python train.py --model="CTC audio transcriber" --dataset="short read English sentences (LibriTTS-R)" --train_examples=26041 --gain_aug_db=10 --n_mels=80 --hop_length=160 --input="log_mel" --spec_augment=false --win_length=512 --tokenizer="char" --vocab_size=32 --arch="conformer" --norm="layernorm" --activation="gelu" --mlp_ratio=6 --head_dim=32 --fused_qkv=true --qk_norm=false --inner_norm=false --moe="top_k" --num_experts=64 --moe_every=2 --expert_mlp_ratio=1 --experts_per_token=1 --shared_expert=false --subsampling=2 --layers=14 --width=128 --positions="conv" --kernel_size=15 --residual_init="none" --optimizer="adamw" --lr=0.0016 --beta1=0.95 --beta2=0.999 --eps=1e-06 --grad_clip=1.0 --ema_decay=0.999 --steps=6000 --batch_size=256 --epochs=59.0 --lr_schedule="cosine" --final_lr_fraction=0.1 --warmup_steps=120 --weight_decay=0.1
Rows from block 2 of a small CTC audio transcriber, named by matrix and row number. Rows with one number belong to one neuron. Each number is 128 + 32 x the weight over its row's rms, rounded and kept within 0 to 255. All counts start at 0.
Before each neuron's rows are labels from the 100 clips, of 14848, where the neuron reaches its highest value: "loudest" is the band of the loudest frequency at the time of the peak. Only what is clearly more common there than usual is listed. The data: short read English sentences (LibriTTS-R).
# fc1: second MLP up (model.blocks.2.mlp.fc1.weight, 768x128), inputs 0-127
# fc2: second MLP down (model.blocks.2.mlp.fc2.weight, 128x768, transposed), outputs 0-127

loudest: 4000 to 8000 Hz
fc1.623 [ 70 127 187 109 170 179 112 110 114 158 146 134 123 116 126  72  96 124 152  91 133 153 149  62 106  69 143  93  95 103 140 131 154 193 102 100  76 137 102 164 132 182 154  57 135 159 163 132 103 187 156  65 173 175 165 125  73 156 157 138 100 132 129 139  65  81 148 137 150 146 109 124  99 128 128 149 137 179 131 123  66  92 158 179 122 136 121 145  85 100 140 141  59 139  93  97 155 157 137  78 114 125 150 141 144  91 118 108  95 150 137 181  97 138 141 145  75 118 177 120  98 128 131 125 121  67 163  99]
fc2.623 [ 87 119 175 137 163 160 105 111 134 110  76 150  89 173 105  82 137 151 152  95 137 112 169 124 126 185  92 119 184 106 163 128  69 157 113  82 154 111  63 138  76 156 117 169 139 174 156  50 177  92 122 137 143 149 103 106  64 136 115 179 106 137 153 126 176 154 167 110 144 101 133 140 213 118 140 104 142 122 147  91 184 160 150 165 114 112 137 154 149 108 123 135  52  57 120 163  89 142 107  98 123 146 140 143 101 149 131 129  80 117 140  90 128 139 138  89 134 126 176 170 127 175 194 162  91 133 116 135]

loudest: 1000 to 2000 Hz
fc1.704 [119 155 242 170 119 156 181  78 127 175 117 134  96  84 150 163 129 157 101 100 116 111 101 121 171  89 165  73  89 144 136 107 122 105 144 138  79 126 136 119 126 109 193 152  98 144 139 121 128 135 106 128 115 172 135 129 113 144 104 143  60 166 157 150 130  98 133 140 131 157 104 127 126 179 107 176 181 125 109 143  77 115 136 145  74 120 164  97 112  80 119 139  97 114 158 140  59 197  93 152 151 146 177 105 144 153 175 121 119 158 173 174  79 112 121 161  66 149 124 158  50 119 165 122 165  93 122 109]
fc2.704 [ 86  84 118 128  63 137  95 201 147 115 168 151 126 123  92 105 151 116 130 149 136  88 137 192 100 174 135 130 105 166  59 139 175 116 135 132 132  84 129 159 113 126 132 117 111 145 154 134 121 102  95  99 154 194 169 150  91 139 176 126 162 135 137 131 135 172  99 148 130  79 169 117 100 161 152 114 106 158  67 174  86 156  99 134  67 125 161 140 101 132 144 143 141 139 117 175 141 155 161  79 185 132 194 128  99 122 137 116  88 160 117 160  84 117 191 118 140 153 126 226  82 140  72  90 119  97 155  86]

loudest: 1000 to 2000 Hz
fc1.73 [ 98 139 147  73 153 130 118 116 106 138 153 135 125 153 129  81 192 199  82 108 119 118  90 135 156  65 114 128 122  79 107 114 144 165 136 170 144 129 128 169 168  80 117 163 103 159 140 103  93 161 129 111 137  76 139  70 129 179 168 161 150 137  55 134 134 137 155 157 169 154 182 114  87 116 145 173 137 164  85 112  86  89  66 141 111 142 154 121 163 171 105 156 179  94 135  80 130 143 188 191  80  77 162 106 105 140 103  92  90 139 127 142 127  97 109 145  69 133 170 117  58 114 148 171 113 123 127 117]
fc2.73 [ 81  55 149 144 117 155 140  71 114 133 148 172 164 151  83  98 135 139 169 165 117 144  97 111 111  93 137 186 172 100 116  75  91 123 148 131  79 134 170 102 170 163 127 104 141 150 123 109 101 144 116 184 124 180 100 149 136 176  81 134 147 147 128  82 170 144 150 124 167 147 189 133 135 114 143 157 114 142 136 110 103 154 110 122  83 117 140  75  95 126 158 165  88 118  74  78  56 137 161 154 194  91 172 129 143 109 120  54 100 136  83 148 148 141  82 160 140 171  99 135  83 134 115  51  83 148 136 111]

loudest: 250 to 500 Hz
fc1.522 [115  80 125  83 179 133 169 100 111 159 155 164 150  81 103  79 162 103  75 124  86 140  82  21 125  57 204  82 127  94 131 124  89 110 138 153 149  87 147 135 130  92 177 131  65 148 153 113 104 147 113  85 129 196  91 109 153 185 140 129 154 185 161  51  81 118 128 116 116 195 128 108 101  95 131 119 113 131 117 136 111 107  98 135 120 125 131 118 102 150  93 156  89 152 154 139 183 188 150 137 110  65 105 122 124 144 151 149 117 130 117 142 104 129 153 130  96 165 135  98 111 134 106 125 168  87 141 124]
fc2.522 [115 171 143  95  85 153  79 172 196  84 140 156 118 137 139 115 106 153 130 133 155 123 183 131  61 139 104 199 142 155  78 162 118 124 108 106 172 168 201 146 106 140 102 133 110 126 168 154 136 147  62 138 164 149 139  86 101 159 136 132 157 109  97 172  70 121 114  66  92 192 101 134  85  56  96 101 149 144 139 124  67 125 113  89 104 136 144 115  88 156 138  96 166 145 115  84 128 155 141 119 176 121 142 129  26 104  79 126  68 134 132  90 155 118 123 161 114 141 150 157 151 123 122 136 134 107 153 110]

loudest: 4000 to 8000 Hz
fc1.160 [120 111 173 133 152 183 140 103 163 153  79 162 174 175 154 105 148 122 129 120  85 179 143 137  80 127 114  99 100 120 117 138 141 158 111 124 187 133 159 165 149 103 106 139  48 119 176  59 123 157 116 125 113 140  95 133  64 119 104 185 166 165 114 117 100 132  90 135 114 157 201 115 145 129 154 152 143 200 179 143  87 138 124 147 154 148 156 126  78  85  89 118 102 130  98 103 134 121  79 143 170  84  96  56 139  98 125 145  92 129 162 171 192 131 108 155  98 133 123 179 141 164 185 133  90 166 108  85]
fc2.160 [ 91 162  76 131 132  96 141 156 167 167 139 144  75 117 135  73 125  66 205  96 123  87 183 134 101 205  60 158 131  90 114 142 157 169 143 106 111  96 145 134  79 125 115 131 121 162 108 148 128 104  87 159 141 133  81 118 162 106  63 128 153  94 158  76 120 129 141 134 110  80 155 194 132 134  54 127 121 131  95 118 118 165 123  96 151  60 175 133 146 148 171 143 100 177 145 182 138 161 132 144 132 168 112 186 147 113 141 130 191 200  81  74 121 117 129 150 123 118 115 115 138 114 147 116 140 110 142 145]

loudest: 250 to 500 Hz
fc1.309 [151 149 131 134  61 127 113 139 104 138  99  85 129 174 117 178 134 146 115 119 106 149 135 115  91 137 167  45 130  95 116  52 146 162 116 151 114 149 145 108 133 109 134 102 152 162 111 141 112  95 115  88 145 133 113  69 112 124 134 108 115 145 138 200  70 147 143 166 172 129 135  98 175 223 123  68 118 153 142 100 115 138  85 120 144 116 154  64 105 174  78 139 126 173 121  69 120 201 100 167 167 151  81 163  91 123 119 166 107 142 125 166  84 149  83 161  54 119 141 106 107 168 122 164 129  91 115 106]
fc2.309 [129 166 105 106 175 114 146 113 161 177 180 125  92 125 119 166 173 130 172 174 187 166 109 115 119 143  99 126 115 108 126 187 118  99 124 134 125 148 150 159 116  78 139 133 136 145  98  92 126 191 152  59  94 144 112 153 132 167  80  85 143  63  93 108 140 155 138 119 114 118 162 141 163 119  82 158  99 133 114 125 123 131 142 114 126 183  86 151 108 168 139  89 194 133 143 148 168  97 111 120 151  94  55 110 114 148 159 118 155  93 162  84 167  81 176  70 173 161  88 171 152  72 110  52  96 160 143 154]

loudest: 250 to 500 Hz
fc1.226 [ 81 102 165 104 113 148 192 152 138 131 118  92 127 114 140 104 130 179 149  93 150 108 161  81 131 117 116  71 123 159 116  93 150 145 100 132 142 110 187 146 179 141 208  93 121 179 148  73 171 162  74 129 200 182 142  83 146 126 121 156  88 129 114  97  92  95  81 139 178 135 125 125 167 138  86 135 138 142 110  96  96 129 107 141 130 132 173 144 109  65 115 209 164 102  95 119 151 169 151  98 142  92 102 156 117 134 126 156 128 139 158 155 113 151  79 195 120 118 153 128  65 103 185 180  85 123 157 111]
fc2.226 [168 125 142 189 143 136 110 166 130 115  94 143 126 110 134 105 138 149 159 127 159 122 198 129 126 105  61 102 138 172  82 145 167 153 107  79 117 132  73 138   4 127  84 103 134 100  66 139 150 134  79 143 130 107 137 150 135 152 109 153  90 155 152 102 152 160  73 134 131 111 149 108 192 121 169  89 148 160 145  80 149 146 130 140  88  60 140 113 113  87 106 150 103 161 139 135 224 118 102 137 131 108  96 122  85 102 179 124  99 169 130 101 160 120 178 136 118  74 154 171 116 169 167 144 157 117 119 128]

loudest: 250 to 500 Hz
fc1.20 [ 91  79 157 104  80 130 122 137  40 109 125 135 108 100 102 170 130 188  99 141 115  95 133 106 104 114 196  79 132  73 173  96 140 131 126 141 152 112 110 132 136 115 134 129 167 137 147  97 105 122 113 155 162  86 122  85 138 154 116 124 152 127  78 159 127  89 127 135 218 148 152 132 154 160  72 175 139 192 133 197 137 160 196 122 134  70 120 130 121  97  93 122 127  92  83 151 165 155 173 220 117 110 137 140 156 111 141 190 111 168 105 161 119 166 132 137  86 108 145  96  91 138 153 154 137  90 139  84]
fc2.20 [167 117 115 115 183  91 139  96 172 107 146 120 115 136 160 159 106 167 150 145 110 111 118 124  75 164 131 165 104 114 169 172  84  98 182 162 115 146 161 154 161  90 151 191  67 136 129 107 116 144 109 148  60  65 159 108 132 118 129 184 170  87  98 140  73 146 102 146  84 124 143 146  72 133 135  93 131 123 131 118  72 146 136 170 148 123  30  74  73 142  96 112 145 137 129 150 141  64 117 122 123 148 107 163 139 107 129 121 108  57 146 143 158 121 151  96 150 154 172 158 174 108 119  76 171 129  65 132]

loudest: 250 to 500 Hz
fc1.531 [145  90 129  95 152 212 166 123 123 162  83 137 128 138 139  96 196 208  52 130 136 171 121 141 102 143 113 111 167 129  73 113 142 182 130 126  91 153 160  94 126  65 163  76 113 188 138 129 163 149  78 157 126 195  62  78 162 152 104 134  92 174  90 123 152 109 103 109 132  94 169  86 108 158 124 131  98 131  99 131 102 155 107 143 151 109 122 156 101 144 115 128 164 117 133 156 120 151 145 131 123 106 118 104 113 154 107 165 141  96 116 159 131  92  89 191 152  96  88 160  83 133 146 165 142  88 121 208]
fc2.531 [168 106 144 121 138 155 130 141 148  92  72 143 115  75  95 164 136 106 169 113 131 119 107  87 156 123 129  42 166  94 141  90 162 106  70  56 139 154 119 135  60  93 116 200  94 143  91 139 149  59 155 100 139 112 190 181 119 146 165 165 147 153 107 142  94 143 108 126 129 125 111 187 134 128 148 178 111 160 145 101 170 177 134  89  89 125 152 138 100 111 110  95 125 173 169 185 177 139  94 181  94 109 141 124 135 146 107 166  75 107 129  83  81 114 142 117  87 114 183 111 150 117 151  81 142 121 140  99]

loudest: 4000 to 8000 Hz
fc1.219 [ 70  83 126 100 154 210  93 102 135 178 125 204 114 121 113 114 112 176 113 150 122 158 138 101  96 143 162 130  91  73 114  96 121 138 162 133 180  99 152 126  98 129  59  72 135 161  66 125 174 109  93 127 134 140 168 175 134 124  83 179 131 140  93 125 116  89  86 156 151 183 120 138 110 101  96 113 157 117 100  58  89 110 161 129 212 125 136 113 172 112  63 126  87 137 105 159 158  98  83 161 147 163 169 126 126 136 150 137 114 123 166 121 147 113 124 134 102 112 175 158 158 139 166  87 143 150 175  90]
fc2.219 [167 110 111 139 108 124 142 157  88 123 161 140 121 117 114 141 200 130 104 124 173 162 138 169 137 222 198 139 219 163 129 148 107 159 116  85 151 137 167 175 145 137 121 170 125  85 150 144 130 173 159 140 109 117  86 108 137 148 145  88  86 119 119  91  99 174 137 141 136 105 114 113 124 104  96 141 141  32 115 158 156 133 111 164  94  81  85 137 181 146  68 109 173 142 108 198 100 159 103 122  53 133 107 126 101  84 167 110 100 124  90 119 143 147 121 107 114 138 139 128 165 143 125  73 114  96  91  77]

loudest: 4000 to 8000 Hz
fc1.186 [114 145 154  60 101 205 114  88  82 149 108 138 172 131  93  78  99 121 124 129 136 152 123  90 134 142 143  97  54 106 110 126 147 119 126 142 101 134 144 149 138  73 132 133  75 182 213  95 152 112  93 119 142 143 124 138 164 117 147 155 169 149 157 159 125 127  94 170 116 122 162 104 180 128 140 147 125 160 172 141 132  73  76 193 171 156 130 126 176  78  98 132  70 147  71 111 124 163 109 163 125 176 178 110 149 147 156 144  74 131 138 173 100 178 172 166 131 133  57 146 114 133 182  92 122 121 122 100]
fc2.186 [149 154 154 137 148  89 108  98 191 109 121 124 133 136 207  92 110  95 157  94 115 105 182 117  78 196  87 178 149 111 166 163  62 113 111 107 138 142  98 150  99 114 111 115  47 169 130 149 158 109 139 187  76  82 132 186 107  88 111 103 109 137 109 112 112 136 157 106  85  82 142 165 147 122 138 128 137 147  70 204 161 151 109 112 117 149 160 130 106 192  90 110  76 127  98 122 161 162 142 100 174  71 144 131 184 127  89 140 132 115 113 105 171 102 100 106 134  84 144 163 142 155 124  71 139 103 140 134]