From a checkpoint of a small CTC audio transcriber.
Model: 20.6M parameters, activation gelu, moe top_k, layers 14.
Training: 6000 steps, batches of 256.
Data: trained on short read English sentences (LibriTTS-R), 59.0 epochs.
Rows from block 4 of a small CTC audio transcriber, named by matrix and row number. Rows with one number belong to one neuron. Each number is 128 + 32 x the weight over its row's rms, rounded and kept within 0 to 255. All counts start at 0. Numbers have three digits each.
After each neuron's rows are labels from the 100 clips, of 14848, where the neuron reaches its highest value: "responds to" is what is common among them. Only what is clearly more common there than usual is listed. The data: short read English sentences (LibriTTS-R). In brackets: how many of the 100, against the usual share in percent.
# fc1: first MLP up (model.blocks.4.ff1.fc1.weight, 768x128), inputs 0-63
# fc2: first MLP down (model.blocks.4.ff1.fc2.weight, 128x768, transposed), outputs 0-63

fc1.447:129156148088090192181076109143116157134102140143113118073098136115089136097094143113091124124092159137157131066132112099075059074127190126151129097086119108164150181146178185116148174158101187
fc2.447:097066088119109173170137106112126128125080081076115145130132113080105219139135093109078149119082124143185173157158146154162145107148119140168129132125085126151134130095174125122144157126118115
responds to: the word "the" (51 vs 25)

fc1.614:115155075110141186111104192159060110155080134085190172117113117152136118119128128104145113089083133134088098093157118169166098112089078137077129166090093141130182120153118162088120159129115106
fc2.614:190164089153155097115191138109132121133107147099181128151056181121150159190145147160114094103089110169146058113150085097144104157168118123073135133124117146072169134148065040133108202149164122
responds to: the word "you" (39 vs 14.4)

fc1.17:095129146101089155188092105229170112124091109153142117105102139129110144147112145073080177108095119103126096090092163119201132137130072067157109168111098119189142162138117125101108116147142087
fc2.17:204157117189090114106150122090160091128135070154172116169193133121151148159159163143066099097163089120121067138137091114144118095137136104153158080139118153165162139148141149101096093085083145
responds to: the word "to" (33 vs 14.5)

fc1.134:100097088096143129110061103120107162204182066108063158130128081179145095126094122104102168157107141092119162120153167077162134189107182117151156075098163179132198137157138123125180142111137109
fc2.134:072125174151131109100091125153073142102205105148106147084150162075071107107154122115104128156174127123015141106149123202144120157136156077100129162088133075079099135120113091185176152095079118
responds to: the word "have" (25 vs 4.2)

fc1.328:069151133120171170108088166111072132121144118132078135110059076140159115144114147113121102142074129154151127115098073126071163140083151149137111172161101144189137138145092134123146113109138127
fc2.328:120155143121126142076073112164123147077153105144118163113147176224129126130164120100167102139190104145118131124135152171153121100119019082159131161103127095123113151097160144157181139103095175
responds to: the word "with" (33 vs 3.2)

fc1.163:048136096096140143118066107151130181076071087128108143113092071122121164109109177089108122101056104131129158147140109107148114149175106089098096144147092149148168144125161124156159099159102160
fc2.163:122139107102126100111154121068202136168132121157110097110150040125122100153083093116223161120103147130135103126111154155174110148130159078138163106125071161128098089120120096100198140160133083
responds to: voice: female (89 vs 54.1)

fc1.510:104156109061127179124136131211108145124134149150145154120080117117102113114058089046157147079121137167114126107137084106106163143102142110166103143106104113163129086115086164146173128164108155
fc2.510:080049146090093116125132132162143146171156170085125171098144119168131097102073144059132162128110090152089158149178193130097116138104106155146140109076150170099169111142106158162149083141110103
responds to: the word "was" (36 vs 9.9)

fc1.158:089111138164143195163116103137169145130122103150113080070075145131132156089145106088095121166117099107202137076128095076148097089129153168129129144106161080192166138146132139114176121152132130
fc2.158:139070166146113139079171110136160081112129128140123097086142180160126205178118138143123167131150173068078119097149084155103097169145128127197110142133129154073140077182204090125058156078143152
responds to: the word "with" (27 vs 3.2)

fc1.303:069099103114132112120088110181070107103142125091132178109137167187110112119072124123124148118095082167140121122128128097088104160114165067154133177102096125147185093144199116169140137172111119
fc2.303:155100121135133128107144164110149121124162101169164111114141126093049154127138171128147083162109135118103126109070137154114103141080074147099147057140087117123119119183085131162118123161206090
responds to: the word "was" (26 vs 9.9)

fc1.561:086137148135135157210141109174130123117163155153146123103126085082136093132111119127067146152114130121128161104175142119140133149113058139132108166153132115150174139093100166103100196123127123
fc2.561:157094116176088098090157131110140145083136204123137112128094110102173106132163072121110077146105153172141148142146104129050104158168133067120141135171117115128117139174143112118136083125135132
responds to: voice: male (72 vs 45.9)

fc1.157:063127185120140162150096120171105154100139150123135078076121105158092139112141156109127144065158142132111152130196128113068122089102133110049169172104129095150163171174109107185189165094053170
fc2.157:128125116115145089079121164160108202160128065082194143122131180121114110076111105154097117138107118143150129140213143133161083136136128143200099158102092095172049137139157127138119164022129154
responds to: the word "to" (40 vs 14.5)

fc1.392:166096149160168127154116176132160080166173064175129124071078072144093142118160175124151154141105147124140124146141155097129138179127138154154143163089141116133130110163090175128179103153119144
fc2.392:159113089152131121124164114127154142112098097101117158134155107083138137140093101072137182126138161154135098145135177161124103113101161134134157157142130133123117029131130067128061201106114091
responds to: voice: female (82 vs 54.1); the word "i" (41 vs 18.4)

fc1.585:108090064166149130140084096190102063159115091147120169137096078106148080153130191110077084137158185143146124149170109170147092143148141149144128111063149123148125046080114100121116143137137108
fc2.585:130121140131076169089141150108123148154106123098126104118106113121163129097087094156106146161099117132162129142176117154099153109069173087110125088119117122092203136167171121105087126087115161
responds to: the word "you" (56 vs 14.4)

fc1.133:129123124084146137124153117176106201125119106160130158130133135158103190134089146125121107081075153175096186103136096140094090055099175123122120112063207141193116158162148136151113123166145087
fc2.133:153174102150143143073122133136111147115078123082112131153075129118140117123172084104102159135154091197178151089117176163129116093124138082136099120165104157084201175097163120137145078087135166
responds to: the word "the" (50 vs 25)

fc1.470:127137186151158141172152132255151120094187142157124130090130127129074134112092122062138135080113177153136169152117170086113112149144106080098144136135161132123193127163117119153162144143125155
fc2.470:121084144190171110150084093134130118113157130144148180059130202177082098152112136138118109156112129134113074125186186122162156124150132121125139154117138100080124130106165133189154185130088131
responds to: the word "was" (68 vs 9.9)

fc1.238:097120070139116137096089154168088103188082104077103152098111145169167152106059126086165138055086160109123182137122091112127109074121097141109154126118138156145123087112178110152138117132169149
fc2.238:117133068108055133155114102131136134082102122120149190153138119119142153147146147128134154169085053189113083143152107165109111124156082134114150117125116125099108126121084145147071150139085135
responds to: the word "you" (61 vs 14.4)

fc1.485:129106193074177163117068137110104139189072084122112155078137072117107125110111112092108135181145108144112136141134125182158091138108131166104092183084118133105158199147127131138159099119072206
fc2.485:121133135102153167168134089119093201131139116183054160138126171049123138149154103079108183104139135070145144175136186168074137160126126151135230114160151140114102044113136121157142171161123161
responds to: the word "have" (29 vs 4.2)

fc1.262:153114140093179117122077122141097093173110138179138167069022117126110119140131145055057125095114146169129131148126119138165156139101122081169118117157091091180175152139163164180171145163138092
fc2.262:087115117117137082193133139196198138125165055100173147117131132064104122135110131096147109094122141150118135155158107096174154117127123135148162234100124086179148089081135144134128143132122155
responds to: voice: female (84 vs 54.1)

fc1.297:175138109127186186108101142125100129109090099181088091149090131120139094132119113086120048138125110150198093166127103095147112179142169177153147152133112140141121174124143097156186077164171108
fc2.297:136154118135131146059110115082086124081154173135138119207065143157173127142118092115083135104134131127157142131084125116123156151098154089159096088174082093099103158110124133120174144115167192
responds to: voice: male (74 vs 45.9)

fc1.390:139104096113130197141103107141189166100159156081161106088131110128123113088152141086097046105106148131114110185154123099072108106179146109116148171123140106145132152156164193137170104084086134
fc2.390:110178098088077091100075136197095158189125170169170119141137108133178143111128121137150201095149180059125054155110142147133078103129115153106144071170074128186129143118117105100148165153080172
responds to: voice: male (73 vs 45.9)

fc1.139:130100118139133142161142134167116076112162100179147183117065112169112079136042153101081102081150170164112103135161112097148148145095120092179101133127064101151162080098144145095095143156188170
fc2.139:126082109141147084179062102113125136160081083136148135130105120128109136105104153134057124149128138162139142151149148105164190091113092047141195160116101172097147118162211135128095105161135134
responds to: the word "to" (41 vs 14.5)

fc1.634:087133189069076155120105132127087144126170121136113176095109073103092149141144127068129090159106144072124127088144118110096133054159148096094130119105060158167115108131137131177160109108141068
fc2.634:169138124100074145086151144077209153203157163133132118100136142110174079105151169109146218116133084118093180126159161137117073144085122088139106183124156077148160134093099146155147063127138143
responds to: voice: male (74 vs 45.9)

fc1.63:116132115161152178157095113206133155104152112172087188129103107136120090155113157125117078137050088172159110111137123089112112170121141128189171104106102148179155156126093175115113137110098148
fc2.63:136173140124139134109126178146111088168096076139085149130084111157137069151137114152072131182120183216188144173098122083105129133134092146148141134121067128160143095151148108150071110110121119
responds to: the word "the" (73 vs 25)

fc1.656:048126182114100121181100083147136139148080100162147128088086077181087097149146166067086144104153202110078147082092111189104139159152114115167130122141064135129152143089173169152131162186145175
fc2.656:172140169081131125103136170129103130125132113116142109119109103133154103103108082110134097100148138123147095098125151066161154143070096156181055104092117195135140142164134121115100162121175158
responds to: voice: female (85 vs 54.1)

fc1.694:142091125115117169102105127092132091187157077171080143093121081144154089084070151076150204110089113093096163112182128143155122081091150096174124082151089116170124068117133115157150099135149156
fc2.694:158164143121119077125097099118118161077170191119103114179138109114081151092130117152119171125083123152120110115134072127095103119148126076121188084139172166101105116091133088126103114119129146
responds to: the word "was" (27 vs 9.9)

fc1.662:124076148161150112165116114185148100143164110076128135113143140133146089111118201117132057166114116187152109148185097158112095130086091135179109141091089163183138083111160135158109139181123184
fc2.662:142153158116158168173100161118133156088131102079065119131131109060100139076198147158146132171109173121149172104178098124091129100087132082111129139126094062132182147171134103120145061149154103
responds to: the word "was" (39 vs 9.9)

fc1.183:114126121089178165068148074152099173137149132100130181086097121062109123124160117107112095146131178148149219074181111141079094103077139077109092112129164087136144128124121173128146124108150168
fc2.183:124158148106115119138079105130104212148158112105123085136128166085140096114125085124120097123214130107157163124114088146141145106103127114211111123131110170091095126108142141132113131122118118
responds to: the word "the" (57 vs 25)

fc1.450:157136108094205114157086143098069164168098125112043128111110106130126100101070135119132097122040150141093152104105142063161123194112139109087112117143114133120174109159089138125127139152146139
fc2.450:124127128077145113134132136126111099124195127100098108126132138074073146079103097066130167091128133169138126124116197142187131199129159145112169156125090057099143056133165088137154153137131138
responds to: the word "have" (26 vs 4.2); the word "of" (25 vs 9.7)

fc1.39:093100119099151128169061092171086097133152132072121132145109117092129111063087084076149108141100163184174109116104078091169124134097145129155137103069138089144134096157166121081135159109126127
fc2.39:146155160132153064098102121189099119127111117140105117143169134181153116134095041138113143130176167123128216129193133103052107168143143173156114123169120092172127158106155067116133080155120092
responds to: voice: female (83 vs 54.1)

fc1.348:112147132134115120163143157191184188140149122113135088110085126128112164090040127152126125154156160139044149132111061117074094121116101089114103105105120145188128105122140151114180111124098097
fc2.348:111083124089112092108118175125092154144122148157139107105183175118119144114146070110138157111120123091175175113146183185130132143137194106088118122141080091105093078135135087074073102121120169
responds to: voice: male (74 vs 45.9)

fc1.619:098105140132169151118082155163065102154198138118177125115077108125117062086153119133106127115155129162159108176195126152132131142127106070154101160172137083119188117124135161105134140138122139
fc2.619:104145161192112122134095134148135110088131119101126121172096150104154149153156143096193164139125058143076064140094148142115091062183173188137070156117109132139137123157151151132069118154197135
responds to: the word "to" (34 vs 14.5)

fc1.383:100125037111127152153044106114126137176131075101123128124104110142177170119164125070038124142092119128158153167151157156155149124177134157123132133143114122137139160136134120120164080109114089
fc2.383:181139080078146108119132093055113103143170134179161122119102144126112101107105150159167086193144151087054144104195133141153141112125147157169161144147137150065098133084131096171124153107134105
responds to: the word "you" (40 vs 14.4); the word "of" (31 vs 9.7)

fc1.372:131136086136169109149049102147126078150111122108163129112117142123136070151073115109081111112107132120137170138149149087142113174111071127092140171190127145149147133132174177091121147107151089
fc2.372:140108132176127117166126124141192089159108145116177065145080128109122137150132162117133103122126206118116076123108110116083101089158053133110133098133064092104201078150155187143172159151188117
responds to: voice: male (86 vs 45.9)

fc1.684:138134131108175193121124111128093193170116085134143168115096134172131141100126122116080142107091161146142205082179047152092145140128142114121129158093091121110171124099147146080152090135142163
fc2.684:117132103156167146101077078102103147107114133128131062164116157089103119158151125088093160117144125157196091125141093151073159043091105160146117097170109146130065162086170140161167154119115142
responds to: the word "the" (74 vs 25)

fc1.512:156144196130145138109087077111119154103117127146136125099169105125142115139061117077109127141113093090131130127175069138163093095099137118189096174060155131151132087093191170105086182065148136
fc2.512:126134119080101151147137130165088071124162096135132095164130127093125064145115065097154079176079133092130069202180111127100115118169150145088131110123117161101103196185141115104145092171211169
responds to: the word "the" (56 vs 25)

fc1.590:119113109084111175167152123144100165117170091096128178104056135152130135150128131076087155102060164205109133108068086154092141158113094149122137130043161149154163077090068165114116134164118073
fc2.590:120099114100095043163103164149101139088081148098100170126159141107111136172145113095123138101145099133098119099144082187104105114112079082172119131121129101131123175127111164115097168078150164
responds to: voice: male (78 vs 45.9)